From a checkpoint of a small contrastive image-text model: batches of 256.
Rows from block 2 of the text encoder, named by matrix and row number. Rows with one number belong to one neuron. Each number is 128 + 24 x the weight over its row's rms, rounded and kept within 0 to 255. All counts start at 0. After the name is the row's rms in percent of the matrix's.
# gate: MLP gate (text_encoder.blocks.2.mlp.gate.weight, 256x128), inputs 0-127
# fc1: MLP up (text_encoder.blocks.2.mlp.fc1.weight, 256x128), inputs 0-127
# fc2: MLP down (text_encoder.blocks.2.mlp.fc2.weight, 128x256, transposed), outputs 0-127
gate.176 113 [118 123 122 176 173 106 138  97 110 140 135 131  91 164 143 171 107 181 118 130 104 137 132 149 100 154 125 135 100 169 162 121 173 128 161 181  95 140 151 110 120 163 149 148 104 100 124 151 113  98 109  74 111 122 125 127 109 155 153 108  85 155 112 107 127 174 144 111 116 150 102 103 132 161 142 126 118 120 154 153 137 106 166 103 152  89 129 166 110  85 124 119 100 135 127 141 146 127 123 109 102 111 105 159 118 154 141 129  97 138 123 122 162 115 111 124  86 103 116 131 131 140  95 109 140 121 168 160]
gate.177 077 [168 168 129 155 138 152 135 100  97  81 133 154 127 123 129 139 131 127 138 133 154 107 103 129 101 128  97 119 164 106 154 119 112 179 139 110 138 102  99 142  85 135 138 123 139 102  84 117  81 120  90 131 109 106 130  97  94 131 123 143 118 112 116 157 113 152 143 168 128 131 148 125  84 161 179 130  94 149 167  98 146  95 157  99 143  87 113 176 141 108 140  87 159 136 134 112 141  98 137 128 162 145 144 156  93 149 117 123 129 116 169 131  83 104 147 136 143 166 154 123 131 105 154  98 148 143 152 118]
gate.178 114 [151 139 132 159 135  69 119 131 136 144 118 124 104 139 163 113 157 129 160 115  84 168 118 141 128  95 121 143 135 147 126  87 134 141 123 120 189 118 102  99 134 143 127 104 122 147 138 136 146  76  84 118 127 143 145 140 131  90 158 110 106 137 159 177 101 126 126 142 133 151  57 113  96 182 130 106 145 128 138 144 123 114  80 100 116 141  74 123 117 106 133 115 114 100 128 107 134 127 132 124 176  81 127 124 118 169 122 135  93 150 115 133 152  92 133 139 129 155 165 128 134 110 108 129  95 167 123 107]
gate.179 082 [163 121 145 111  97  82 112 106 148 116 135 173 148  98 120 117 153 106 130 122 156 123 120 105 107 101 106 144 121 182 148 136  99 157  85 148 129 164 117 121 133 146 116 100 138 114  78 128 113 113 127 134 122 144  97 134 135 129  92 107 131 109 136 126 156 106 156 149 150  93 165 160 123 166 116 140  86 152 163 166 141  76 102 129 108 102  88 110 127  78 108 104 132 158 139 110 118 125 119 131 117  98 108 143 134 149  81 144 128 148 175 170 160 142 160 112 103 124 139 135 160 132 111 113 174 141 159 149]
gate.180 112 [130 134  77 133 138 143 140 125 139 150 118 151  67 132 116 133 147 144 103 122 127  84 104 130 141 149 105 115 146 109 157 143 128 106 135 116 144 132 103 101 111 111 109 130 163 118 116  99 111 148 158 136 106 169 138  76  96 143 128 120 130  82 130 121 103 129 115 142 178 147 178  92  98 129  77 142 161 136 116 139 144 115 157 139 119 148 127 193 156 105 159 118 116  86 123 120  92 159 107 123 159 144 112 132 129 134 123 203  88 137 103 146  91 136 148 156  87 104 126 147 115 129 142 153 156 133 135 117]
gate.181 089 [ 77 113 121 104 110 123 128 108 119 107 129 152 125 171 122 182 100 166 152 136 120 117 140 149  82 182 114 117 143 144 135 151 113 154 165 156 136  81 127 109 145 125 129 126 124 119 123 130 153 102 129 114 136 122 133 174 159 133 155 131 103 102  76 110 153 141  88 138 141 101  95 144 114 104 111 147 117  98  93 116 102 129 156 129 138 145 114 145 113 113  94  98 138  97 142 126 132 104  91 155 143 166  89 125 138 160 119 152 116 178 116 159 147  98 145 122 154  71 141 133 160  98 110 131  84 152 148 154]
gate.182 117 [129 152 122 137 145 162  72  97 159 156 170 127 136 147  79 123  86 160  91 133 114 151 105 144 168 132  68 104 125 128 127 172 100 137 119 153 143 159 136 114 162 113  78  98 210 132 139 112 123  80 131 146 139 107 126 142 121 124 137 120 150 100 113 111  96 150 124 114 173 152 146 133 131 101 134 118 116 110 146 159 128 150 122 160  89 129 125 128 132 131 133 108 102 128 127  96  93 156 113 138 120 129 128 108 134 133 128 169 134  98 175 146 134 134  85 123 135 151  94 128 134 140 140 128 132 158  87 123]
gate.183 105 [145 184 139  92 121 115 107 125 125 138 153  88 109 112 116 127 163 125 135 146 152 117 124 140 180 131 124 168 119 118 147 124 131 132 157 157 122 132 118 116 193 108  85 124 133 110 111 100  93 146  79 103 129 106 113 171 162 117 148 139 100 132 105  91 156 133 127  99  95 137  92 118 122 117 113 140 132 175 111 129 158 107 173 105  81 116 125 131 101 118 179 157 107 151 105 113 106 122 142  92 150 107 138 121 115 127 114 171 153 132 151 149 105 142 141 139 158 148 153 172 131 138 169  96 119 113  93 154]
gate.184 131 [115 111  65 123 179 127 125 147 152 129  64 142 135 151 137 159 114 142 129 178 142 141  94 159 136 139 161 133 149 129 105 130  98 111 148 109 111 122 115 129 151 169 123 149  80 103 124 133 142 161 157 120 124 141 154 151  95 124 149 169 112 135  95 123 132 116 125 150  48 129 116 132 114 124  88 164 119 101 130 138 161 162  97 108 137  89 134 151  93 105 128 131 135 145 144 149 110 104 125 148 126 118 165  99 108 127 123 140 110 140 110 118 117 104 141 115 135 132 164 119 146 116 154 140  68  92  83 148]
gate.185 072 [177 144 153 157  91 164 182 134 137 127 134  96 142 132 163 136 112 142 100 104 117 125 118  92  97  69 144 102  94 140 118 117 170 137  78 161 161 100 124 127 170 115 142  98 138 128 156  94 136 147 168 146  93 103 115 101 129 134 105 132 165  74 137 155 141 180  95 137 122 119 138 123 187 159 124  93 140 105 140 140 119 143 131 130 115 146 126 143  81 118 130 132 137 159 131 127 153 141 103 151 143 146 135 121 106 116 133 116  76 128  92  90 144 115 116 114 105 126 119  93 143 121 119 121 126 116 153 119]
gate.186 085 [126 102 137  81 117 134 128 148 119 154  75 154 124 130 104 120 131 131 116 119  84 157 147 125 117 121 157  86  95 103 130 139 125 143 157 151 129 123 117 137 145 144 143 133  92 131  69 143 118 116 141  72 106 106 127 147 167 147 164 117 105 143 142 146 124 110 102 151 120 122 145 117 145 126 117 141 122 148 159 111 128 160  97 147  86 166  80 167 116 134 112 134 141 121 133 145  77 110 126 116 101  73 132 157 136 131 166 135 127 150 150 139 118 139 165 115 187 103  82 103  72 135 175 160 138 129 124 137]
gate.187 104 [128 156 145 132 112  91 169 149 108 111 131 131 144  77 144 152 112 129 161 148 127 112 107 157 135 108 125  92 165 111  92  94  94 105 101 150 156 130  93 108 177 123 139 102 126 120 114 163 109 121 127 116 142 111 108 118 115 154 136 107 143 126 116 125 106 128 161 114 167 128  89 125 157 120 137 121 114 121 102 170  94 173 150 134 177 149 110 145 100 122 158 125 143 117  94 155 161 119 136 146  47 122 125 111 120 169 102 135 136 118  90 156 114 145 152 119 152 130  91 163 115 159 103 122 150 110 178 133]
gate.188 084 [132 136 155  82 185 153 134 130  90 153 140 102 146 156 124 126 132  96 139 125 124 127 168 140 123 152 152 109 123 158 124 114  95 132  93  70 109 192 157 119 115 113 116 149  97 115 144 118 140 116  98 147 108 144 105 133 124 141 136  97 145 140 110 133 148 122 141 135 103 132 152 109 127 121 165 138 100 134 142 158  92 127  97 119 160 125  79 108  85 136 117 139 147 105 152 121 161 125  97 137 170 134 116  88 100 202 159 123 105 134 115 114 107 182 119 139 108 125 149 121 126 119 155 126  76 142 125 168]
gate.189 083 [157 150 160 129 178 134 136 134 145 119 138 115 136 151  84 148  98 147 122  96 110 156 116 131 118 115  82 107 146  92 116 136 108 117 145 131 107  92 115 136 106 135 106 138 171 141 151 146 153 149 138 152 155 100 140 195 109 132 107 146 132 147 134 147 110 132 161 126 140 128 160 129 161 119 145 134  96 111  97 117 124 136 135 118 147 149  86 117 141 155 139 157 116 122 130 149 120 107 170 164  91 123  71 126 130  99 159 171 119 117  89 155  64 118  95 144 128 124 106 114 115 175 118 121  81 136 101  80]
gate.190 105 [141 122 146 166 118 118  95 108 207 108  97 129 187 147  86 137 105 142 139  92 122 126 180 138 121  97 105 137 139 170 141 150 105 102 142 131  87  88  78 164 108 146 142 104 113 121  95 128 106 120 130 119 125 128  98 146 165 153 143 152 127 104  93 135 155 184 146 156 123 141 149 166 131 131  96 109 118 103 113 152 121 147 146 147 132 161 104  90 160 110 136 142 132 162 109 121 145 113 154 110 147 130 154 171 137 127 138 157 117 110 104 136 112  98  85 111 121 110 128 122 125 134 154 142 110 107 109 127]
gate.191 096 [144 109 139 139 132 126 120 143 146 145 155 160 114 167 148 139  90  97 107  93 125 137 110 126 112 171  97  78 131 165 125 123 136  98 175 125 127 148  72 115 134  82  72 128 146 138 155 130 147 112  75 141 154 156 163 153 138 138 124 142 132 122 111 166 107 119 115  94 123 165 166 115 149 104  98 142 120 114 100 125 118 127 115 160 166 141 121 165 135 141 121 102 171 113 140 138 127 155  79 128 129 117 138 155 149 123 163  86 149  88 149 152 111 115 125 127 106 134 175 154  83 121 126 101 137 125 129 158]
gate.192 090 [ 95 163 150 138  93 131 195 124 117 114 109 154 151 105 132 149 153 125 109 124  61 155 148 154 113 111 142 129 132 137 155  88 140 121 134 124 178 156  66 137 106 128 105 127 161 105 129 163 123 117 114 105 128 121 107  95 159 127 135 144 139 130 119 167 121 196  93 171 106 133 130  92  71 105 135 127 148 111 127 123 105 108  89 131  99 136 124 115 136 147 139 113 125 157 138 118 144 130 138  91  96  91 157 137 102 136 108 134 117 155 110 115 108 121 124  95 153 126 162 144 106 111 151 174 111 149 124 148]
gate.193 121 [130 123 145 117 130 113 126  92 140 115 137  98 144 149 103 134 149 127 164 151 123 131  89 173  79 108 126 100 118 101 146 103  86  80 169  87 128 157 118 165 131 148 110 149 148 129  82 147 114 135  98 118 154 122 124 122 141 115 195 159 110  91 139 167 143 123 146 135 159  98 133  97 134 134 180 125 105  95 132 107 116 124 172 114 112 102 136 125 118 114 146 137  94 166 144 133 132 138  94 146 135 137 149 125  65 115 145 143 138 141 126 151 121  97  94 167 116 169 174 101 135 124 135 120 125 127 138  85]
fc1.176 108 [101 126  94 151 122  98 116  95 133 117 156 135  84 147 123 142 119 167 154 128 114 141 136 112 128 117 119 112  85 169 120 145 179 139 147 148 137 118 139 154 167 129 144 149 111 127 122 114  82  79 145  71 123 133 120 164  99  92 135 129 117 169  95 130 179 169 156 140 128 154 124 117  97 156 129 123 120 133 121 130 134 122 164 117 149  74 126 176 113 114 137 147 135 103 165 147 149 159 123 113  80 102 108 174 117 167 125 116 168 148 144 100 140 110 114 127  85 107 165 124 112 116 112 141 134 114 146 110]
fc1.177 085 [ 95 101 169 149 135 163 146 151 146 144 122 107 125 129 131 105 109  97 117 146 101 174 112  99 127 144 130  95  60 145 123  99 174 180 141 110 126  89 127 130 165 117 120 101 125 167 152 153 137 124 112 130 137 128 126 113 134 153 140 108  81 136 157 127 126 110  92 123 111 117 123 140  94 131  84 130 100 127 136 150 122 109 124 107 127 143 115 154 135 154 124 144 149 139 118 172 112 167 133 151 147 129 130  60 117  90 186 146  96 132  93 145 178  98 110  85 132 117 158 120 109 149 126 127  88 122 118 135]
fc1.178 109 [158 105 128 152 162  77  99  93 118 111  96 113 115 124  94 123 145 150 186 110  91 141 123  90 143 104  98 125 136 147 124 133 117 159 117 129 135 142 127 140 174 139 152 111 104 139 123 153 158 118 121 125  86 104 116 143 103  70 125 100 122 115 160 111 116 131  71 154 152 189 106 118 105 143 129 119 122 122 161  88 137  96  97 116 120 143  59  86 148 125 143 107 102 128 116 139 125 159 148 140 174 125 118 116 104 166 144 109  92 128 133 133 132 141 160 114 138 118 151 124 141 105 133 119 108 140 154 162]
fc1.179 085 [104 117  73 175  94 189 178 117 165 119 112 101 129 111  90 170 123 129 140 148 102 144 101 150 110 147 132 126  86 138 108 115 166 101 115  84 151 137 163 106 107 134 153 131 149 124 128 130 102 111 114 158 141 128 133  97 135 107 140 134 116 155  93 123 129 167 144 107 151 160 132  77 163 164 131 137 113 115 116  80 124 144 107 129 106 120 134 176 163 141 128 122 140 101 110 119 131 100 152 155 115 163 148 133 128 127 127 145 117 155  97 157 105 161 112 166 129 148 140 175 148 144 122 113 129 171 135 108]
fc1.180 130 [120 123  55 103 133 142 131 109 135 147 127 144  97 124 126 129 154 139 132 125 139  88 116 144 145 162 111 132 176 124 102 126 120 109 148 128 131 135 102 110 126 114 117 114 143 159 118 121 124 144 150 135 103 175 157  78 111 116 112 135 134 102 138  99 108 121 134 133 195 167 194 104  89 156 116 137 139 170 125 145 138 133 151 153 112 151 129 161 159 113 141 114 123  99 100  83 119 172 107 103 125 124 122 111 114 140 113 194  95 139  95 156 100 151 149 128 129  96 122 175 125 114 152 151 167 126 104 111]
fc1.181 109 [114 161  92 122 118 147 148 121 132 137 114 114 132 116 171  95 107 111  88 111 147 148 117 109 152 112 102 109 126 147 132 117 142  80 137 116 163 144 110 138 108 122 118 114 148 130 121 130 101 115 168 182 105 125 155 137  97 136  94 134 113 124 147 124 137  92 182 129 125 151 136 128 144 159 150 117 139 158 116 116 133 130 153 142 103 142 155 137 117  92 178 116 146 123  83 150 140 126 174 143 116 148 135 117 179 148 111 123 118  84 157 128  88 123  98 181  86 166 130 146  60 151 136 129 177 125 103  96]
fc1.182 112 [102 123 107 130 133 179 120 105 161 154 115 108  85  84 110 158 123 149  99 158 132 145 172 122 127 108 119 109 120 110 140 119 137 143 124 120 126 154 152 132 140 140  97 140 144 147 101 110 124 101 127 120 139 150 163  91 107 140 184  96 144 150 122 116  95 128 141  91 153 112 129 160 101 142 122 117 135 118 134 153 147 186 141 141 123 135 153 113  98 136  74  94  98 118 172 131 103 183 119 140  94 102 129  89 126 106 117 159 163 106 144 119 126 161 137  94 122  99 170 157 129 144  99 167 111 119  92 162]
fc1.183 090 [119 144 127 126 195 120 103 150 127  93 100  87 158 110 134 130 119 128 147 148 139 112 116  88 155 124 120 135 134 125 147 125 140 140  47 156 140 147 145  93 127 124 108 120 157 137  97 135  88 122 152 137 137 127 103 164 137 140 115 145 152 122 155  86 159 119  80 143 120 164  89 132 122 109 137 162 142 101 103 124 106 154 161 136 132 121  83 158 135 109  97 140 141 159 121 133 155 152 101 124  80 147 112 108 171 132 134 129  91 139 114 179 166 112 143 181 136 158 138  99 107 115 115 123 144 103 141 102]
fc1.184 128 [143 191 164 119 101 131 118 107  97 140 191 116 107 115 135 140 131 108 147  92 127 119 173 105 141 110 106 103  90 113 116 139 175 151 125 127 143 142 132 149 135  79 142 122 161 136 135 126 126 106  84 128 118 108  88 121 180 116 107 102 156 104 154 137 115 129 148  73 175 145 162 121 135 145 170 103 107 171 148 103 129 132 151 161 119 158 110 119 153 148 121 137 125 131  90 100 145 179 146 105 151 117 104 144 168 124 151 114 138 126 133 127 167 139 137 141 140 135 102 144 104 105 130 126 170 151 144 131]
fc1.185 089 [154 146 158 143  91 121 104 145 129 122 134 163 144 129 131 155 100 122  90 125 119 177 119  96 143 146 117 145 147 161  86 116 133 108  93 151 145 118 163 126  91 151 128 128 107 124 167 110 122 114 136 124 132 142  79  74  79 149 187 117 119 119 114 110 117  95 119 118 162 115  95 132 137 151 131 122 101 109 103 154 156 100 139 116 136  83 114 134 135 167 113 111 142 130 144  92 203  99 131 122 111 114 125 128 158 114 146  82 124 113  98 149 120  87 116 154 180 126 143 143 136 101  90 142 112 145 121 122]
fc1.186 092 [105 116 162  91 147 150 123 103 133 141 137 151 141 130 134 121 123 122  56 149 101 128 129 106  86 124 114 119 152  93 177 140 107 144 116  93 148 146 143 136 124 169 161 122 121 103 135 151 143 123 121 117 180 119 141 147 119 154 122 117 167 156 149 153 167 114 112 115 111 125 113 143 118 142 116 150 164  95 113  99 118 113 117 189 138 143 162 142 156  81 107 168 143 104 190 158 171 154 155 139 169 118 123 164 108 134 120 121  93  97 138 144 123 115 115 125  89 141 101 125 151 143 146  91 115 159 122 129]
fc1.187 090 [ 92 120 133 119  87 113 129 106 141 156 111 114 132 102 104 153 133 141 104 132 112 133 124  83 143 131 140 139 136 118 138 126 126  90 101 117 146 156 103 118 179 105 152 151 159 123 126 127 135 153 161 209 113 127 125 131 112 127 125 144 124  83 153  82 114 132 136 151 167 104 112  39 146 123 130 105 148  98 173 149 107 134 133 122 157 113 105 124 132 112  96 141 127 115 111 138 145 116 142 142 118 125 118 175 164 152 110 134  91 149 143 140 140 165  93 130 136  92 120 150 143 193 112 156 121  97 155 118]
fc1.188 081 [149 141 175 108 177 110 127  91  84 158 144 138 134 159 104 134 114 131 138 160 125 129 172 133 140 161 139 111 124 188 161 108 103 116 146  92  76 122 120 104 110  98 155 128 128  95 141 128 124 137 125 111 149 153 123 106 132 119 101 117 135 111 145 150 100 139 160 122 124 101 136 107 125 160 136 139 103 128 105 144 176  92  99  73 136 160 131 130 120 109  98 131 124 129 146 127 121 136  88 128 153 115 151  91  97 180 195 115 130 132 103 111 124 175 106 154  90 125 131  95 169 149 142 119 118 120 137 138]
fc1.189 078 [124  81 136 128  75 126 124 113 119 111 111 191 142 135 140 115 129 117 158 154 133 134 104 123 123 111 147 149 100 140 129  93 162 129 123 124 121 177 130 121  99 141 130 137 135 110  99 103 112 133 113 111 106 158 119  59 131 123 163 124  71 126 135  90 137 122  86 100  83 137 110 153  75 132 105  96  96 131 134 157 132 116 135 119 134 113 187 148 141 132 136 139 143 144 151 101 134 152 102 118 166 137 157 129 121 140 114  63 172 101 161  84 152 128 153 123 132 111 136 134 130 103 147 159 137 109 101 145]
fc1.190 100 [130  88 136 167 141 160 123 126 131 140  92 132 108 142  96 148 150 147 130  95 101 121 134  98 144 111 112 119 125 125 151 120 145 129 159 125 120 118 119 141  91 156 178 119  82 158 149  90 109 163 136 139 160  88 145 111 121 170 124 141 105 115 117  87 134 121 114 130 105 121 143  92 171 109 130 123 129 127 130 171 132 139 120 119 176 109 123 121 132 118 168 158  97 127 101  86 169 134 179 100 174  90 121 149 156 125 122 160 130 156 132 137  79 147 154 114 128 117 113 116 140 162 173 148  91 114 101 173]
fc1.191 102 [169 146 134 109 170 181 128 145 156 139 103 130 155 158 143  67 137 170 108  89 126 112 116  83 121 143 143  87 169 152 132 106  91 120 106 157 127 131 140 100 116 135 140 141 150 123 105 123 164  99 152 116 111 109 147 140 112 149 116 123 169 111 147 106 148 128  80 147 137  86 125  83  98 123 136  93 157  85 137  93 144 155 126 138 115 138 128 118 110 132 129 152 108 126 120 143  86 125 143 156  90 142 137 168  73 171 158 107 142  98 132 139 140 142 112 105  84 130 108 125 111 120 146 137 114 104 123 107]
fc1.192 097 [104 148 135 125 117 132 200 151 120 152  98 141 118 129 116 152 148 120 133 162  98 164 164 117 169  83 141 132 121 169 128  62 128  82 106 137 169 138 116 139 114  91 156 147 135 150 129 149 155 132 134 141 138 123 102 130  90  95 117 126 149 149 134 168 150 134 104 113 169 110 106 121  82  87 100 121 106  69 112 118 118 120 122 151  79 136  91 103 116  97 169 105  98 128 131 118 163 118  99 160 147 128 113 128  95 137  98 102 137 140 106 107 102 149 117 124 142 123 157 111 113 134 153 129 143 135 120 134]
fc1.193 107 [187  90 136 129 143 158 116  96 137 120 149 126 122 105 161 116 142 109 144 129 148 169 104 138 104 132 110 146 101 126 137 102 122 124 129 137  92  84 158 135 139 119 101 130 174  86 104 138 136 128 119 136 101 102 105 132 124 138  85 103  93 121 137 106 133 149 151 191 156 142 102 122 106 137 159 104 133 141 145 134 154 153 188 134 135 101 182 156 125 160 129 101  92 126 161 125 120 152 118 171 148 145  92 184  77 125 122  92 116 115 115 135 128 112 104 144 118 142 157 107 152  99 122 118 122 134 134  86]
fc2.176 116 [133 118 165 130 133 165 133 143 138 147 146 131 110 153 154 132 169 143 150 106 172 124 116 147 102 106 141  96 139 116 123 104 131  99 103 132 134  98 161 101 131 175 153 138  77 118 109 124 105 168 140 118 145 107 139 161 122  96 178 129 126 111 138 131  86 135 173 114 126 114  84 119 142 140  85 109 157 132 114 108 129  92 186 168 156 110 138 143 116 117 117 148  68 105  76 123 131 107 160 127 105 165  94 156 144 153 126 132 134 127 162 109  99 121 131 141 127 102 149 126 135 158 154  89 110  97 135  96]
fc2.177 079 [121 111 134 143 107 163 138 162 139 145 138 101 132 101 147 165 116 115 150 145 145 160 158  97 130 105 138 156 114  88 115 132 158 119  96  90 110 158 115 112 129 129 137 134 100  80 134 118 106 142 116  96 169 156 161 138  96 115 108 100 179 132 142  95 122 149 121 137 130 129  95 166 190 127  88 125 146 154 171 117  95 117  80  77 143 146 114 164 148 162  73  98 106 150 129 137 141 165 166 119 123 108 163 133 144 136 111 126 151 121 124 114 134 154 125 120 116 132 109  99 103 107 135  97 144 151 163 118]
fc2.178 131 [131 163 104 115 140 101 139  94 115  89 110 123  93 141 126 166 112  93 157 171 118 107 103  63 127  87 158 147 106 135 142  66 153 139 130 107 112 159 127 124 134 117 102 120 117 126 139 145  91 120 120 133 124 140 151 125 163 122 150 132  88 124 139 137  92 107 143 115 166 138 125 151  71 166 162 140 123 140 169 113 125 104 183 136 135 145 109 160 182 112 120 152 138 134 136 160 116 113 105 137 137 122 115 142  77 119 116 112 144 148 137 170 148 186 156 118 120 139 121 103 147 132 119  89 132 139 111 115]
fc2.179 074 [161 110  85 122 144  77  84  92 143 157 141 147 107 133 110 122 114 117  78 106  99 128 138 128 113 107 133  87 146 120 118 116 113 106 138 116 118 160 106 134 117 139 168 105 127  86 124 123 160 166 127 119 142 158 135 123 111  66 133 131 168 103  94 146 150 123 185 130 151 102 147 144 152 131 101 113 159  97 161 126 115 135 157 155 172 106 133 123  98 152  97 114 100 126 175 147 143  80 116 104 140 140 114 171 130 152 127 128 143 132 111 106 144 140 164 138 150 135 138 163 136 154 123 156 104 158  83 127]
fc2.180 101 [ 90 131 115 114  86 120 150 122  87 145 106 143 107 142 147 142 124  95 143 154 109 100  88 125 156 116  90 115 100  88 131 138 102 166 161  91 135  87 144 118  91 118  94 119 142 112 129 139 105  60 105 158 159 146  94 143 132 138  99 122 146 141 114 143 118 180 136 150 168 137 143 145 135 102 106 145 151 147 136 124 106 142 119 114 148 129  97 157 147 114 150 128 143 157 122 140 129 118 149 106 164 143  94 144 183 168 128 155 105 159 140 135 146  57 111 126 119 136 181 152 123 121 140 136 141 125 148 106]
fc2.181 090 [187 150  98  86 127 110  97  89 152 148 149 159 157 135  93 149 112 118  76  94  91 122 133 129 105 142 127 128 161 131 123 115 106 130 107 155 133  92 154 147 126 131 167 110 151 148 142 128 180 117 130 141 121 114 103 155 131 104 137 165 142 119  99 145 117 128  62 112 164 155 143  90 135 138 163 123  98 147 168 111 116 141 127 125  86 129 123 150 139 146 155 138 119 126 102 148 115  74 142  91 153  98 146 122 120 119 134 156 144 155  78 166 135 105 117 116 119 166 146 128 174 126 103 141 107 130 139 135]
fc2.182 121 [120 117 118 144  85 121  92 156 149 127 104 155 136 101 112 112 159 109 128 127 106 120 152  83 147 146 113 113 116 137 121 140 105 115 152 117  89 139 143 120  97 133 111 133 129 143 127 136 124 130 134 118 110 144 171 121 164  81 146 141 152 108 110 117 100  84 130 129 143 111  79 180 139 101 101 130 131  86 151 197 126 165 114 127 139 141 130 165 146 117  93 131 154 129 142  96 124 143 114 152  99 136 137 166 132 112 153 114 154 118 166 107 163 156 113 106 103 126 191  68 103 120 122 159 122 146 143 182]
fc2.183 094 [116 113 165 104 168 118 110 126 126 101 113 128 133 112 147 120 124  84 119 117 106 115  82 150 156 137 151 158 126 131 127 164 121 101 124 120 177  84 109 148 160 150 150  82 130 144 115 124  87 152 129 113 148 102 100 145 144 165 133 149  94 106 121 106 128 133 134 131 112 102 115 125 134 165 111 102 127 144  90 108  97  79 145 127 146 126 161  95 125 142 138 158 179 168  97 126 120 186 182 116  97 124 109 121 128 148  94  93 160 120 150 151 160 146 125 122 124 121 108 149 136 144 147 129 189 153 137  99]
fc2.184 139 [148 126 164  95 103 139 105 129 118  99 147 123 104 111 127 135 136 104 117  99  97 131 146 121 150 113 135 112 180 120 106 131  75  97 107 138 129 143 133 124 174 100 139 115 115 154 110 153  84 150  79 166 129 101  71 111 174 114 141 130 145 141 106 141  89 147 134 131 155 108 153 148 123 121 154  92 119 123 139 147 111 128 137 156 103 133 116 192 166 122 114 158 132 154  87 128 160 116 124 116 146  72 119  98 145 115 118 141 113 100 134 124 161 140 173 108 129 185 154 157 127 129 166 133 109 157 119 134]
fc2.185 082 [144 103 137 120 126 133 129 128 158  96  98 137 139 164 117 171 121 175 151 116 167 151 132 135 161 170 138 160 144 150 132  87 104 125 143 106 125 130  87 112 152  92 129 156 136 106 126 117  99 139 131 123 153 159 137  66 145 142 155  99 176 132 153 107 103 109 112 161 147 108  96 111 141  94 173 163 100 126 116 122 173 133 140 108 134  77 129 143 130 169 113  86  90 105 137 142 126 108 128 111 140 107 122 145 119 121 145 152 166  99 132  99  92 134 101 126 135 133 132  92  71 113 113 103 138 149 121 160]
fc2.186 083 [133 124 115 120 105 140 129 168 157 156 114 131 109 109 111 122 102 129 169 132 108 126 139 145 104  79 108 140 113 135 178 148 112 120  93 110 131 134 144 127 120 152 123 109 111 131 140 110 130 117 139 165 161 128 109 125 120  98 142 106 116 166  80 109 158 154  97 175 144  99 133  74 151 115 132 147 137 112 156 101  94 131 158 129 119 147 146 151 130 154 169  96 163 150 141  99 143 168 117  98 129 182  97 153 111 108 175 127 144 143 160 150  90 135 147 150 140 100  86 122  58 119 137 110  98 110 137 112]
fc2.187 089 [127  75  85  98 141 128 120 138 164 162 113  70 118 168 124  88 126 151 124 147 145 178 173 135 111  96 154 152 108  90 135 141 157 154 132 114 131 138 128 106  84 137 111 144 130 101 121 115 100 144 147 163 153 117 117 114 127  85 119 121 111 108 147 126 146 127 177 113 114 130 140 145 132 117 114 149  97 122 109 140 131  97 129 112 142  43 133 161 104 120 104 136 113 150 139 138 114 143 146 113 158 109  98 144 112 131 100 161 126  95 154 141 133 137 140 149 141 154 118 170 104 155 174 117  90 164 115 146]
fc2.188 083 [135 118 160 135 192  86 113  69  81 153 124 137  85 129 137 104 129 106 124 103  99 115  97 140 123 146 126  91 113 181 134 122 121 127 147 133 124 140  99 161 156 151 110 128 165 162 124 141 135  96 133 114 116 175 125 106 123 129 133 167 157 129 164 151 137 146 144 136 179 132 122 132 121 121 109 120 153 123  75 118 137 101 168 121 123 130 116 121  83 118 151  80 129 128 128 139 134 129  99 100  95  88 117 127 129 121 151 151 158 103 127 132 113 111 158 117 125 124 158 130 161 193 149 139  98 115 151  84]
fc2.189 071 [ 92 112 133 113 147 105 108 103  73 133 110 110 125 161 123 170 129 144 120 164 111 113 144 133 140 128 133  85 111 113 152  96 158 124 147 121 122 126 155 133 108 113 105 142 126 144  98 141 115 165 104 104 184 137 137 141 151 103 156 150  91 133 140 130 190 128 134 149 170 139 139 149 133 130 110 127 163 141 152 107  86 134 141 135  97 198 152 134  93 114 120  83 103 155 137  91 153 156  98 137 136 137 109 128 108 198 108 110 144  95 120 130  77 125 130 151 122 122 139 135  99 133 129 155  84 124 108 116]
fc2.190 096 [161 124 100 113 173 122 144 171 117 193 106 170 105 120  96 149  89  78 117 105 100 180 162  78 137 118  97 154 102  90 101 128 104 124 122 136 122 129 136 131 102 144 150 143 147 100 127 158  90 116 131 121 160 130 103 135 143 136 131 118 115  91 135 101 100 169 116 152 111 161 125 145 160 144 103 141 143 114 103 141 130 131 148 125 157 117 158 145  98 112 112 129 126 108 146  91 119 127 157  87 128  99 112 109 149 135 147 130 104 120 170 169 156 176 130 117 116 156 116 136 158 100 139 102 132 130 120 170]
fc2.191 098 [128 147 108 131 158 129  92 167 113 144 122 107 181 116 120 129 119  89 153 153 150 135 111 174 134 124 130  96 140 146 110 141 125 151 178 127  86 151 118 128 110 141  94 119 151 120  80 119  92 109  91 125  90 111 118 137 152 115 117 135 118 115 149 138 154 109 123 116 144 145 137 180 130  91 122  87 134 107 117 134 121 165 133 113 188  90 118 138 114 166 118 136  93 138 137 119 141  98  89 151 156 146  96 130 102 161 111 137 115 119 150  76 141 168 140 125 140 169 169 103 110 140 126 104 137  93 104 179]
fc2.192 092 [120 151 142 134 124 161 148 151 139 193  99 126 141 157 115 172 120 139 149 156  93  84 128  92 145 121 141 150 117  94 156  84 118 124 130 138 155 127 143 150 155 123 112 146 106 137 133 165  87 157 128 112 172 110 146 153 121 148 129 116 108  88 130 122 117 163 126 116  84 127  68 111 121 131  90 145 144 120 149 114 154  67 109 101 173  91 145 155 115 123 132  99 109 142 138 129  94 104 121 103 127 108 171 111  99 105 132 158 159 100 117 127 118 165 148 152 111  91 117 136  97 141 138 164 120 132 136 114]
fc2.193 116 [151 136  85 122 116 146  86 127 141  73 127 156 140 130 148 123 137 152 113 132 154  80 120 159 128 124  89 136 113 162 104 114 124 119 128 140 116 117 144 159 132 164 127 151 108 134 107 115  89 122 138 108 103 143 101 159 138 175 128 172  78 143 105 146  82 124 114 175 142 114 131  96  93 133 116 107 170  95 147 168 154 151 142 138 161 141 153 110 146 112 131 129 119 111 133 116 145  77 131 214  96 153  96 160 105 125 140  90 134 147 118 115 110 110 126 147 128 130 106 142 166 108 117 147 140 115 131 126]